Weights of a small masked image model: activation swiglu, batches of 256.
Rows from block 2, named by matrix and row number. Rows with one number belong to one attention dimension. Each number is 128 + 32 x the weight over its row's rms, rounded and kept within 0 to 255. All counts start at 0. Numbers have three digits each. After the name is the row's rms in percent of the matrix's.
# q: attention query, key and value (stacked) (model.blocks.2.attn.qkv.weight, 1536x512, the q third), inputs 309-411
# k: attention query, key and value (stacked) (model.blocks.2.attn.qkv.weight, 1536x512, the k third), inputs 309-411
q.21 093:107141141123077180083174110086151086145141109102146141165120181110144157109197160128132102156163067169103110147107116080157139180088133194169177135136170088164154146130122145110126119125121122117153079136128111100174147129124123105159128143175169134099114113182200144074120124123120122113151136153060100107137
k.21 091:133092090175090112084119164104102146121087102165165071135099150079189226138165195133142113080179173170113092118151150059175174172155106091152068145117106149117127085151147087153152123118132163176166135062129125159147137099086058109062121103114200170092116137107089109091159148121129149106119096072162079106175
q.22 092:120139108077168153100146189143103134129122147050085188132163105134157132084159131133121135161210125153158120158175141118128122164079114138171199120134121130180106089133091125128136163117082105123136135191077136147118155161076117140134120175144081087124182095176131098148192106143099148178119162156151150112184
k.22 091:140066179161172143132132112144081154172179135105168088115112093082166115105187151156123135108163152083156077153169147049073129180099098123143086167094111109169073099171160081195141121099100134151092139105117090102197128123107099126150075154094176077138095188208171114143107124118128132104117131109119123134135
q.23 103:145126137130057094101117134151149117094139153126106158095116113102137067136138143122135115079157156163097088118086166102139184113145127155141112112097163085171110180152136124087130142109124147151081098110132131112160145140161118079103147090135123148084088142166138099124125149081172110096088130083180136094162
k.23 103:083110178160122214104107070099134141143148176080138141158165145133134187113150156167132122147120107150119072122138059093125120098130119181190139107147062135137153146092107087138117202080102148137118135140105124184139163076149156175202151134123162131077156175064139131076113141114115092109117119107162090124143
q.24 082:157092151156093085131129137136127137123121125085043187123072130136105158163143153098109107134165126152092081100106095174181150136101118158136192157146101126132129142149190105091104056139101156114090125158134154109096105107142148077136144069107145136174087117118105079116156111102137141151088185095109112066177
k.24 075:082145059146115171120161105118203118097144165144112154085147145108148129123097186137128074161112091100097171136121126153130130058172145188087155087205132140107103113148075227129132129141120132142175167152165150155063153178110088134051130131167104152117148107116111152091124131125094130125100039154094128132115
q.25 107:048177122147125172132112146070130054145146100139116144124182114057193142137081134168161122128174115093093158117156084140130174150084148125174114143139094146131129095114133139117079119139139136154199148153080148104125145130097107113107098167153083124111109135128235129103110171138115094138113119097142124164142
k.25 099:117130125121117141152102158126111143152094040170152129089114048136063136150169177100104177075160190118192096093152113117124166114117155149095135154078094172123073141068119151158193069112172164103069119154180161141129113182211178108123113102106130108105111132089099169091153152118136081113096116113154120095143
q.26 093:110143071132169148051178142120139135104111096166158087064155062126070130156071152138151120115052127128143198132136146126143087089180167098113076082115183128097087082173136106148129197179204123209161113114110143132146139137127151141070112091071124160131123184145133134172128153056153127128093093125159162153093
k.26 096:151167170070156111115161097115178075106127160079104128134090148194148111138114080092101161135139098129131151139168090139110111086110180114177107159148173112154136189128138179096096115134104106111115127134132129128124110072170159148154078124115113043153076135095183151110151134135136147123152175151112168133091
q.27 077:136182140145129086161133110193128099108136112133146153112090157221066140141100095154112093162102156090090112166142097134161106123164123166079092112082123088083148140122126106084130125106158102145090113151138136155099141152184123114152163087087199198099056171075086094110125071130157125093110081150123113130112
k.27 069:058135150131140148150063123152153093162171151169121140128158056114107097097073080120102098176121144131078175114094064097158081125145160130164136143152144159136151126115117142123146139178086144116139140144094166112179118206038103124099164104097066173081153142124150166167179150163212172135101065100144084110121
q.28 109:140095147091115114162112084110165141156108141068120133179099146103129174157167112117052135174153122155153081131139173137116154176105118124170154151145161116117120204102154110125124083093067135085140148170157145123143154116171131124196140135137150108131198106147104143103136133114148136120146160131094091077140
k.28 105:122077156159117166092137088171159153151137097143171098132101103096069130097166142123166092149129120153186104133122130173159129123112115128032098062142103132082128074196110116101141077131129127119125141100103125119119163179122121077067097155196126206148135124154075150127142113122036121097167108132116124127164
q.29 105:077124151069099194193132116113086121115136147100101143133176164123114195145141137161117142066188065128088048155173100151157188096119122177184103130169099163133069121132132112082056164103148153125080157163105103144194114088110148102122109146115106106068087113105133139100102090125107153133167147123168122089162
k.29 102:110088148155074120129099170119178180187188093116110180178101066077121128126157112090089126145181123159177161125096094166140214103119116150092177164132112094157123146084058130099110000122054137128165124124139127124072143137136096140106109107186086145144141111115117133139162143136157098102118145080142078069147
q.30 100:176098125136110114158107147135164152137174105128106182124147112107119159146094121184135138175139148095171155098158170100122128147094112106165112164097114150160173148117097114196131145117074123095129148144091114070140140166081093094182163122139124094161173134174169096141093107151140182155094117085118068083164
k.30 105:177120138115114155114171103137116124089150138149098118134150100174135059157177137107161147147146121150138098115141082107152103128111084143131077065111141124115064087144116061167144185109171124132119096166124117100116150197125145144174108125142175158138129159164097140098095085113124130130163090137113130134195
q.31 091:120141100145115099131137146074123080142106109102122102120113084127111180144166156097086118168128122081173195118133099134164131129117136126116170130148194115084118153101137104129129154091139131085202143139183175133079102073149095121170109111123127109162164128058149160096172067110174127076104096152087103142114
k.31 094:139090092154156102138115062165072109138133119209207114121107111146106088093074153080185111095056134128122161136084117110107091109125138069070130138094148135107171097139112116143166117186139157123164152033140144161130087144134141101082133108119123152191100174132085130150092130153156128115107096153130178194107
q.32 093:137101117194144129111044144135117116152098132178105095069186087108147130108108092112150149132119173150134206157094096140117130182155189123153113071151127190100143112149156137164118150102136149153200146140160172099104094111058094131134153047148104145106141118150177136136112116148132143076126103103141129153139
k.32 097:121168095135170140094080146210133108117133080150127209117133072100101103166102160151198134118176163059136158101133140121099120149139106137064171152097123101143198190059126107101116082156147162134094126125167166138118131161130108076135214127204161160182108107114136113104145134088152119185082111128125116095082
q.33 103:198099144125133128150104126123119115121109132127155123146117154153103087090110151089181119137139128134128114131104123148127057051164131185063099136113117072135126143088081140105132092151137099136077039149145131102163131107167168052142181097159152168173069150098091158094092133133125096124167190099140131109094
k.33 112:079180140159136157133131152174126094096073104182096145145129128100186169143144132124114118166134096114171110127166080170155124216162137076112113090123095122116109114141167068062088139120148138136199175141111122121097128102122097151103114132176059133116142062129159107080184168151165145149134100135101132135125
q.34 109:164165128174171155093116166184104139125152110199134095096198082122090115130087184098175118146122190110141142110111108154101102123139111065157100094104084163077097086138124115170125101186142142144184173092173195132136151178102142134067146152132106103088143182145120165137116160139141122161109060154104136177133
k.34 105:074098158077143145172118118146149122164093052115150155188107110131091180133109123163133093125165086154112114092168114150119186164091110122068196192147115114091157136133140160057131104138080167121141087070088158145069084127149123081112119133137116128147118079055110117120178139121075140175121166120079099089066
q.35 094:093120144088128163123124102170110141071116128109132152130140098160116146144145147119177114155174139129134124105149082161115150160177101121147111134171111149180142057196123088187126117109118138143132150124098181213131084164081110161110116087143145069109108168113165183127076084172091161169198183106132130083161
k.35 088:138123180100116172133114187143124126141136185109154152142133133109110126151108175043129073156125117119108171137122153125088140160180152134117098163172116165155143152126079148120161174161088140119172071113064157206132086179118083103135129041084139128178106154144135124103128093123151152148108113098122125090142
q.36 102:076061158122107127104166164074123128127102096068191149126063159057150113091181100086112121146164112083166157166108159113188107110090180186107126157175106075179107227035104126083139139155115067112099123160126056135139124110183147122165137131128130171158125091153078091107115171089140119099089151171071117089099
k.36 097:100146149144165096163182143114160125158176129107127062113100161098143135115144129168074167123146099160139101148161157155138103138125089081167098097164085097148095080178104100142085103161108129106204146171156090103144117123100156177132096140162105054071155169107114156107128137159112109141176121123063170158138
q.37 099:138122129120160096102120163120148061129165133113149121157112125132139053056111115082157119161152098145151191124111120162189086143146184112130129154040080090143191172130115150176148125230108058097185101075111152119102082124065139129139103127155088125201113095146111132143119136149101070162186182162129200159094
k.37 104:080114136071092164109171145073145150120147116094076161189132093092122158089077159157155116158123111157149106128154130178133157108163095144136165131152092198139159109121143117123091126111174155108091175090083145149097118139091146183098132136145069149112127147104128158141122182157118152148135116135145179148148
q.38 095:195057121141133075149107111134140213110117127110113155149103104132138114139131168107160059164089184164122094156125173120135118096125095119119057150165063161133164162110076115157121096096085164136128132089101147139117147229127134125154138115088156158207183142125063073148116134090109158138122078085146102108150
k.38 106:106180045122126158176098155084136084091124149119132130117169118190151168151098146118141100116111111142104081135102114094135121161136204132177144113098145149157135105166165120135132161101123141172148130134131153121122192112057104102100097110126145172108150138138159107063082098091103137124114115133078119155100
q.39 091:167135121072087147165146123062152134143137145114185092129091115194125105189194136133066064076177148166123061147150177110130095047115161180123094120098113070143121246097170129117185153113088098146080075169140117115139112135134112136161147148085173171128139099155093206130100122111113139119175131084094150138103
k.39 083:109116115146130104164177134109101112105102104103138122059137172096149113128140173175115088166083090108101088155124127137159135162079114164115099061133109104097174104124089107089142086059154102170111169128139141143088140185106108148113112123117111055098120170175134104134115120102122117134112129171120134192192
q.40 092:137114056175206157084062094111115181146097117145097100135167092137085146141099168134104151142084106188133211108128178134094063132179077079152119068124111151125176147151157139166111132167125164153156132139116104148166152122077181136065124142081134072132184095141160140173157158118105151126098131135118123119117
k.40 085:100198147124135110090173081150130137140134131154172171110113128086102047073129082135119101083155164104138113108072135105106071118098127129083099117080152075086185143150108197175192073097118126128080084112144119099101120127120105159119116151111131136114126086123108124132126079075107185148093139148140131148103
q.41 094:118129062143113161168178076058117119088055094124159101106167092095172063172158125150123151112106115108180055126216144133104156121084160132125151079145182169100131109159147114157097154125175134120132136177140131144108097119144202177109065132134119137128170133099099180105136145183108108116104108088068199133116
k.41 086:158141128101139136096138139068147105106162128121160103130127133116047082142113149141110130096115163096146146216160147125107111067117174101096122097099139062104064142169143147120129141170102047169111120149139169079166167116118073096065066198101137143114108147139123143119175127110136136191131162087110129234104
q.42 107:113096147153116174131138113133106138126110105068107118130142153085178136071133142159168138142138073138102194227144128103158106118146124141146174150147166106201093092147126142150106166093130142130121123167062043177058090111089166105065116137157109110124168116202152071151145101115196152149135197155096145070175
k.42 103:173142106147102106089149077152138113088180136167134129164138118110155122157125067081158146126146140143123082125128111088128120175131115130137084148165139170175131074111086107180092181135106121110097095186139112104151165161071118115146077152187112128129103127164142176104045141168100149112119101121063124158126
q.43 107:162181171110108140158106093101173202143164151121090180122143143146107146108091122167139071132149203081094105115137163145081179119179097223165103133102105148155061092109124178141096106100086160170098075127117122139146169163101123149109141097113148129108085145150188106169067089104147111156128086073111070088164
k.43 107:106118133150097134118091116139084141090132154123113170122162119161156139107121138137154129125110133128150129143118106095093090141172131174152085115102183093130131125130101098165130153116117125130115085078108069118087207152113101101200149064140151198099166115138163067132062095090172114103116092110112114086164
q.44 097:171162145081149115106173151137175092156060118165145132131094094164119107128108125063138160128109134157143167099084081155121112096185185118085137128115118135107108133128165148105158149158133119135114132056191178083146108102149178082120181119143084171166079108109130155124144120120104084144184167138190171150070
k.44 097:088066142104183105126193107108094117154096138103116092184136185127143097101136125122078099163086082172152124151155190123129120090077134137091144141197095143099217152122166111090092111135129099135149115088106117184088104115128167166125175119161075101115144071113061124158180199134129107119153119187124161141154
q.45 103:124100102186116147119127133155072103139128102177125112097128106106126102149153144094072149094121168119108133124143093141099111124108129082065089090086159164047146119082158105114098133128154130131109179084193136115144123120161166098131154123148150186145103166115121119108151142103162045105096085087139186135085
k.45 105:133172159044141066183107120117151105092134072170134118089050114064161104137147107172085119118093109151120100127124106123185139138147115100089144156186098071108092128116134118046195095139130132093117129146183148142103157171127141137133155153141084101129125073090102148131194176170121133161121104175110126161172
q.46 113:137087157148117104162125107101124221137144159096132195151113159076138141107174172144122102137097139132144120167140153133133118091107108139141118150137097123156093163124067159158157080109097114149082090118062074141086184146145156134134122131100180131132144129148109088130113110132159128157082115049123076087150
k.46 103:105191134170122121178169102125110137100136148148126140049127126150158145119154086148155169093150141127115066110126045169104112137136143154241066116101116098165072073185108111151142168097128149147110130136138126067139167127099116112154093103110145162104192115132188120104070113120108093106111123147073116180122
q.47 088:119120182048136098156110191146167162146120138109122126110143120169015100124094112127169055154125178100096122156107137148115129120124049174088148154160166122142102123095097134131183130181107158153107082086163191147133171156233115094167168138120108154083106149083160146152150115117115119137121130197113096117113
k.47 101:154121073161135120127122140112177084099112079133096127170109167160147136166130170142119120158151101119093165084131140120177157191153110147160121140094115137104145137162150084158104123098155164187138166118079199127082127142080121108135113120153166138114134094093136102086113080110056150156145141120141079115134
q.48 089:109076116097155148182158105105115140131116110128088112111130077155144072159104078118151116156095121108112164142129106111064086086140116084143158122166165138126078153134153108118087168172157079115101104171140111145085144126177155132118124139124079114163122125115130208140107156133114123166135167128100168131088
k.48 094:168140077142165087058130176104131083130088107139115108158130200170175149104102163058138102110135056161105127163141161066182089084189143122091131166177116120139167086197072100127140172150141121175170076122084158172093093112131139142133087111144152133090139141153097138072128122133105110172156142130176151117148
q.49 124:129141107121154150143111115164107073114095090157163079102128059126143108132137108090095169103092160084157113093139118154125173098107167065122128094095162148073136128129135068088141144116129144110146122096222132120152110102172112113164153156120119191132158156096146126079116144108167127064108087181144175191091
k.49 113:109097175084174138146108178113131127182104136087164053132114201135100143104124155189117089144166121106137155183201140065100122106087121144095151150086134081085104142082115185093137086109186131155139167088114129164082128133210142165137158122129116149166148094093105097121194127092146071131127146148145129112087
q.50 086:090048206095132092175142101172193148064141160093114164138147118090184149114171141092130102126170121167148173098105118165171159167106123085110123128160125084184166137137057163174123112119085098106150116124095136204076128180110148143149150134051130097101154163135132127171081119100151094144175124121124113094137
k.50 091:092194128125097134200156185098093105097120163170151176151169163160132162138084197173116146182058134081090088130116121165121111104176186073192079125138097166156163104108165109134159158181128124127196110140119162118195156136118156178172143106089138165132087153102164100079074108112081148091153096129139123152129
q.51 096:126173156132112141093120069131086147168155115135134141077162089116144198090148101201099163120145120106140122073096123100156162135123108104123127125143141148130135066130176097125135129096136154138152133131155144075116115094133136094085125147101110154159114174164117151109170098116155085088071080138116082149144
k.51 091:154086179120131113168097138151110143168179144137174091116090155108099078138139105153142143078102148123138173108142175169160156121111126128113143175105201069116114121069087119162190094137110129096118122157122128130111087114152159082194165127125154064174112119118112089182182125087188145083125168152155134099075
q.52 101:055170159100124150087129157097067078144107102118147136106109110131096134155079093086090132086170119065150169098099122138080154086141156109164158130127099121112113116144157166090105164105146124110093124080149131134125154084163145148114132163108104130158083121101133155144114163099129130146093167172101117158065
k.52 101:090177187085101060113090133132103120167070175165176122164117139088163097078115100077121125144132083149128191140087072092114099165182128071125172137167120100147126148190102178160181107179086112077190044161133155200141076172116146083113174094096088121161098105141110172116125100188121110074158086115142111106138
q.53 109:113150042137191149096053155178108045140126199133059090132164131146137078086060116091139169168078097092106185114106080149101093137115133067180117099166131159139137124134151127104101165171138107107175166150115165099104117098103093136139112121167038091132115135159180156110118130176104180120155182127101156165148
k.53 100:164078154152155137133119139176141166123142086148091157172132088145141088132123105114165122114149152117139184110161113136111139086140114137045210084137088134152150131122122147165170108163150165143127122032089134145124058155136143113163194085194127105146079141060122133122135158192123129153162172098202163130064
q.54 105:090115092160090145137171115101104075101072157117113129107168154085186147079185051102121166127139058143112102160153099139178169145116160115159121093182162179156116102131138077103042176103170127090119164178124083108143163068142121117145082109169108100127147140143143085109114091161169168127150132095148159097180
k.54 108:102146110152167181113139133106146081120125103136061116110148088104126174107125151160137148131104159092154148151175095146117106115117121122061152101138099111080109119110113130121080141192106156141149134122147102110159124149180122129136145180193097140110131115129165163116151145138164114114113072103118187154093
q.55 099:121203076106118129070125086065129083143081123124064111113189044170107112109106104121106153145129141103151109049099122132127174114114155123105139115133138185083116077184187086122054142062098179125099170149158163076147145126095121088119166201113115155040112119136165124134128129113092134108106113105138152179115
k.55 105:171083168146180111108100136170109153183087150138143069131095151116151090092147062112079061099114118160095123150175202121156121119141123164065142138091158153127171182111126120094181153138132103121118141156146057171125126136166186145163163101091131149154110126105084113132132060159111123109144129142115141108119
q.56 099:207114079194139137124100129182147049139100103175107119106104079150167084116134098113152137150125151112138228155091118158151053147143118102085071103155079156093152096101165148137100142141117087124170123132167201106134079132104141151130145096158102104146131075168113144134158141163105156123176168085169141196124
k.56 109:102137149123174107070083144160119152097155139114104147138174108092118131138047158154176067131130130118123185097117156197180102106168111138093158116188117137146145131089082155110130077190132141131187186137127152087070130153158130184135166068140099112110084115091143131154153169133143123162098135117154202118100
q.57 100:131116098190122139085162113096143098134127121143154105092131097059165121158153117129113219122120136175155103125162101097143107093115145078130079060103185161092117102166125126155107120160139127095150183120178143102177164157139101133106111115162135152088113122137151100098155166143116184070136096103123139201142
k.57 101:139136143108154137124161134058151190129089096165167122146089110083125136153148137193069100116142167145144095151106123181111117082155121136068140130139153066073086144112079208087138111151135130126091112097151097115119160123165195154087136181062118192118153141100063163123170177080144102168075131128109124103091
q.58 107:137171107130121134130100118149128122077139139105071116107138104167108147117051145111104123158164158075120129054111105178084110215162120078129108115179134155143136120176139130103050108118160165117124179094148203144148132116135086121070132093144110051100128136096194125101133142120124218165125130134122145122094
k.58 105:105121123122125140143074168169180127110101131124106142155122099162156164123125131117131091133174131135093186072157127105127123182116116177042155161115170109137135165164119156137171088149100136167127115104123117164116089162160128069133160043116112135171126104103175114103164100111144111101098100124146086051109
q.59 102:080128129097176125134134160160169094145129130093129112088190135150160149134127138127075126130192141096145131088105128127049187174052137112104116116097116151103112171139143108085101139062137166130148176128177168075100151077160094146133132154181072113106152119137174102116167110112102143112111111119116149136082
k.59 087:120055090108193090174095139111160162186117123087107093116141123180086137049115136140103120131095171163121174134194184118120143090097084185111134097123110090134170138104145129079164142139172114192169186133135160180108108091177158131108194151090110128151105145085147122189179142098115080119121098160106069133112
q.60 118:109122177091077129119119092100150172127166127105083211160139150117124174169137121149141104120135174162100102155158157103112173102118085160184141161123129167125155075106102089178122100074156183138059133141099113227103130145115162155116164115125156076139140148125124135151078103080182127187149109068159098070155
k.60 112:159212141118163044183112141103095076134126187107126154091187147189137136134106095112140130154066129139149169148073100081097081108174221133236094160098174112180118154117131129170170198145125132119179123117124147114111162156075120110153165117093141168146125130133122068116081062111115067112123098121111126179147
q.61 082:170165132140139118159101130155116144181190125177127072121101140109144119095143131171174142116097146169153118104101133143102103100077069104120116124136118139071127119088126129122134124116119078092159121114155138109181146113165154122146145186104117152126170124091112104162149151147104082104121133086177105142139
k.61 086:154102118151147153105104152117160156071082133174146147106125107178158113149161149165107140082121137109137090051117070126157178088103091075098154097081105079110033115166100165055149120105141147095113142071189119075128157087150126112104120149166122081107126155091158132093166152123127126184169164134219119138106
q.62 086:119087126168115197102091127086136183135164204149148136114135122090140081111136149132110160133137106196164113148114108108130136160126107095151132118153128151136124102158061105159182133112147172096095151121116098113147148126085079118059089087094150143093057206151140136098144127118130194094108149101127125122159
k.62 085:112164172194127124147130170128135081151093111134158155132153097108118112136126124159192141166146166127142137149146084133100099173142180100131088138087105152145117126081138181191160094168201128088115119164130138143146115124118147138093127161087113149170108129127135146138130104146155130103126099093123135146109
q.63 082:144095150127153153165101158112184106101135114171098097178132122094083140094091090059146162185084125085154137108121075208115143185071164064072156147116106150072156157076055170134108148132133138099136161145142171117154092151161167173132090119122100136132091155119156144106155139162117130137146152136135173139071
k.63 078:161127129071185080102108118096201100118126078090150135156129104165118173104099145147120088146103092131141168125173130113076142101188138140094145128167135141131161126110123124098121114184147154134169071107107099151092073123122175145102060100130121075230124127140212097120126147119155136132181190150092112135156
q.64 112:097124108076091148112131115121157141136094082078048214124119119113145149127119097150154185171155135095141144107167089111136153099136087125134176149107110149147132194156148047072106128114103198140085115124088161113133124162084137098130142111182084122118111118077127148119133097091138090157171171089106135090139
k.64 114:085162172100063182086143156114132124127164079137154195108102107093067186150097171099119144102098155089099107144141155084120116103120140138124120157112078203139123085156149121204200126124115140160130115112109165157169100170106166142091173121123138122152053160171128102140072135110116146095083101174115140154201
q.65 090:125139129124104148122109145158175139105132077119103159177099076161071115133118098097136113140126126168094121114086115110149182134204085136096164125109077189105131125177116062089140110101114147170068146101099157177147117111092123104074129126151173151175093213134115122098149100112090113162140188138131121099115
k.65 098:113135160108098109105097160174177112130144129131143192066096150147120186140137130096152136101134195103060152125124073124165138113122133121141125107078064195115108148158199100162175075090169148142089138135127154148168103146113137141086132117120144138175083165122130125159153091129130091103115100090164125153170
q.66 128:166134132103187152110138156137154054192122055148173108175133120169153128148109128093138149176137103102125132113138134138094129086108177092109160146105110183139175129134174142131116125157139167140176118097126132143085057093102204140111170179107067178162141116095094146130113152165038116120190156152124202145078
k.66 112:163149143131093068099144131150114054109164127196122134089129160115155035102104106086164143108104123144090188117092111144102081185120195099154115108120098140132178118115103162175125140203113083082140091123112146077127065138089142063105107127117096108142095094143162144129141126138083179110180180087092154199117
q.67 128:099175122116146130138108154171117081105111136120118152154162137122131171072082117070172169180130074111106161050090106117164155197152135106148173164160089124169108150141181124066117099148113148112168124158091175134103139111126116104150133142135038094125116051147109124082139121141069109195092126131103173137139
k.67 127:166111125086110127094135162067139126136144149182155125158102114125112115122073142101136108187086142151093189144136176119122093082140168133128143149117125156105123125123085170177208106213149172216147086091116168131123131186132183074129166073098138160173102143142112135198087093146132127049103107123089116112124
q.68 090:142144106145139102115094185140155067152121098131135129154112164110177116100102180093174074154121075156151162152164126179201092135102121131135123146161104114151159127140104165133112161173123126135205112134117127126100108082140119124128103092159090198128208153154232132115138160151156190141147148121147137145126
k.68 085:162139069139172144159132187123065110114079050141194084196114127184150111170105088104129197081080073098161142170168156138125098155116181059115131127083176143120162137123140155201139119173122108124114149104164123132158100122207156110159110088099100079154141100117112086151123097170115162053119176180158152128105
q.69 080:151146105115099143140085159136109164115104153114081138088139145127093168136110175166091107134164153133142149124118086097117144113174129077114094113165121115109090130074102118107173108142194204128114135099129115185089170152156138107096163096159113103104114130077169112114157142119160152076087071075173143061104
k.69 081:132093129117075084198125145112084183070114147159105163129146084111121092109132197116145090122107123166099086081073084164155169122160067185165137134153123167145163109143073177094152079124119129188091111142081113151114207122127107094043110101122153106102104131071155123175118121115106186207141167073160059108135
q.70 098:119098109169196147101106150215077110167121108167165065089156131137108136173155042131170155121172119091163144193139085096128084115130157148064167130071134116117150117141222111125140113158141159124144120105128123081086154092145156150188145130171109176112133115097069119118174127166126046138141158169110163137052
k.70 101:101137134091150171074148178131145125166093104078104119163158065129100154112077106151148176124153183196147153104121145161130177135131131129133084121153141098126040086143091160183048184160114135097169092103121164072095103101066086105077084105117110135122117171142132145130157103150139116097103165096080128151123
q.71 109:151133180121153146096140155127100090155165104235169126136023153119079101134101122088096131111143123106084141098092136131135080148104178110149151163052090128148188140080168162191236108199109110145141138084121141165148037125110165139161124123123137139153096112139131152177127131155122169137098175120133144162092
k.71 108:110142099140184144092114107138094098103109166129138098158144086118163069080063045080178151163076101102140153151119108100093091109112150108118166134125155135141181184070095107139122156166121052118144147097089128132096101133134175121184149163138086161199106099123117093091121162155130127103105137178128194141112
q.72 090:144177147123115117103157141134191123086112139165131174123166091122207170152088159142121116133118118151073130101065077122081131131180126118141143114140123129106131164137066168143148135140133096124142177082125138137096200149091102146091109120084097063115083102104169169135148185182162146181137115127149164108143
k.72 096:180098103097108080142102209115179117181078095092182143173078147173149153111144090092111121180186113158178144104080092093163166145142132114149140172123108116103175116189159145103154085159110136139114064123139146148150069088130076047161136144104147158174154159132102154157095092190112148151152153098078141096150
q.73 096:134160113072149134150109106134126094151081090177100124092129118175150143101162134136156128131127118082144133127095056122107124118160153139098194127130025142135123105161136127064152107157167149128152098137154157115097150107194197088142163136179112136137094088030148145107135101166053038118132126127137178140076
k.73 091:125123147098084098131108154079139121073133112172120137148113125130129160148079166133139135151163134189112140100074128137137188134173117063138146159124095144120211116104142115146136102164086149114175107051102138104109133172109129172137103137111120077151084123081163126127094106161172178176117135084129091137133
q.74 099:185149169101137120190126114144129092132123150173106090128112075159131119169068078108117116157106148128106099105122121119141088101151141116120105129096134161160100142048157081140160141162128138131106102091136138144123113155067166145145160184117155183096141080178116146134098127132085057114104072113076151137117
k.74 107:085106136115226128117108089168154132132227134212130132097131126124131105110065160077127097164164158104101152093102138185089128194140133123134160107104134129169139105127108106165137143147093076166136153102149150134089108168073088098122131162104137123124108145140176144155105136098138157129135075150119124126130
q.75 109:144112109153089133120135100084131183116134114089104122129104158088170109121159080194050125084113167186097083167174143152124111076134136149136117139131156134093107063162102114126132114121146104123105157119116080136208130094163115149151048067151178132086115179199116100126144146081149153099120137108110116170152
k.75 097:093157140160149158110177059126042161136122169105116096066122123155117111159176119156080162049123120093172055112147141097102108122127164132127117119109194118147107170091173112064080227084080082103136110156149102078115119130111148203200151164160108158044194121144123121067153149118167086168105110157118142124113
q.76 077:136120140129129109158159062153174154095156151155110160084140121133138097202122155159140109109080195139131105103087085174075129162148106181162099094165144145121118101147112104118118099129137110177105142064177167152103174184135062148113144135095181120112126147116117110163069115114160149153131106143107117134176
k.76 087:155187160149157124111102122129157132141108128097109146159159095185134185152072124140105120159192094104132179135124154082154140085152129103114178152146092134124198160137129064163083107096174116124184162094076177123092147128065086141107204154169122157170123075165126090097109102135083127193148103118133189134118
q.77 087:107153153095119107179119148104166169113129121136055173111138097093112152150106084190174048082116164137147095078131141109121127108119089137085155144150114134148064162087144133148111116116108115211114094100111148135054145173130151141132189141191084134140133117073153157093130088089118060179107133157161090127118
k.77 091:157113149109141164150083150144130152105187163161159098150131127189124140172101167124165144106173181100114127125117095145136181106118120131143101114073129131137149099122166101155253128119095122165131118059101129125116128183084131140161107102079177091157050190187154156149102086097148165112133156066127113110137
q.78 101:129175154053150156166110137118122160131105113103098112147114097157091093134123106142145111179128177104179127078135150111091151166068102111151144140121113093101088132111105138146124067112093163136082113117113135155090095152062136089075181163134131094122108130134113120202076079086127119151115123115120105086142
k.78 089:164133113110104124143109143156143139075214159218083121112166155145087140158102196146162082130092120131062123112133181140141145145132106138121155122109126091103162069080083086139188156106112115117163148126126136151133136187086135167162221148147149137128155112108092101133141148081136164137187114121205126124116
q.79 084:086062093113151160136134182063103121147094090121075111113130172075109144123133160197133146145152183153123105165185207149106150072090138093180174131069084179145156166081069113163151093124154131145136118083117159171132078162083149150077156194182082148141115145127126116139153148128179142135152162131097128137147
k.79 083:124129138145092092127116139155138131118166195145112142081147128106087111129130128122093090082063131141061125181112161123113073145143136175140108102116154173135182144121119096198126179161100095190076131162120150147158121125120165156178165140096182074152100148115155115137134208107129108128205085170194136166143
q.80 092:049127122132147140145134080102163123086130139120133143133103116080146135133086130114160104167143074127168152112154111142169126178093069162158181115159200122157165169097167167130095150119097095205210159129102083106100137146122066171168079114154079125161148106115172148137142126162183131150091171101096107130158
k.80 096:114158148138063171086084200144107100154067136121168133170162093175108141110115142070100136147129105095180174111108111104162098139144164173103136180168183122191103148141193169131124104173113113136183098140114140155122066117156159093169172033108097111122137098236143163116123175141122072109065126167167175092165
q.81 095:120141135113127106121141136121133132070163120093113149101119108173142102077171091155124139148145151167102177106079122099152180168133125115193164138129112062070153144127112091109217070124154178078158154141117199110120142141076056079087154126137149040105111094150131154144167126105133142164107140123097132118108
k.81 101:147158088102103120123133161103123166122125122126167142135112099111122190115112094169157142125144172129130148125133142131131200070137094128131167141180095103076096092154122099156132086167168111116133164102151135168092171093074091090090166111150146172195202153128032077089112137093135118116109125086079105098182
q.82 103:101106103116164114157066108147154111103156180105119147146188104111074074134124100080131142158129132176176162091091160229141127131101111122136078101193111135109143137131109103151025123117153111106156147140132170094115139114164043072139105142142095165132180098105099195159122125133131191159103128151083129146135
k.82 103:148142158099118153131115176150092117134082098170103146154136092151094158180098139075165127171097094120103172198113100129140134158226191124127162143138088149138114138140150165156125115140144165112149096132111103189106121146130180118098182101129108156145132096141129110119153135141115141144121115166122133128149
q.83 111:129093118127110153096131152073068085131090150066093095171175153124196149045169149102101156130132063140116158137113130127102127115090144134106156130183101156152131127130117171110095092172157092089147107151102085141137078082144142113139095114133095120176080099145121101137131126189089144070127147060174153079118
k.83 110:152073133123083107110168109107155154106124116166070113101093168081105066135194121096074131120053111152098107141122139123171118169144111132167107138175116133115151161169101126122112131154152155092131087150144068163189156180213155162116143114137132106141152080120134158146172161101080179102159091173134083100121
q.84 103:178132143101158153094125178115166119152082134070185138173172176117143129145116073114169126191179088185105122107146152107153124113159156108119135165161147154166130146158142164084105099184075112122171118144101159101181088074116089068124074148084083190129127097144134079114136106183100143154135170169086144102114
k.84 112:175140124100147092111117061148142162129124160152185138125135133163089051138124069104152079137080134101073119157140144086082084162174166103173083116139145146103124130077097114163148168137124130072096128139115125163134106142134165098115125145061158137137157149145151153154106148115075146112139094212109144169135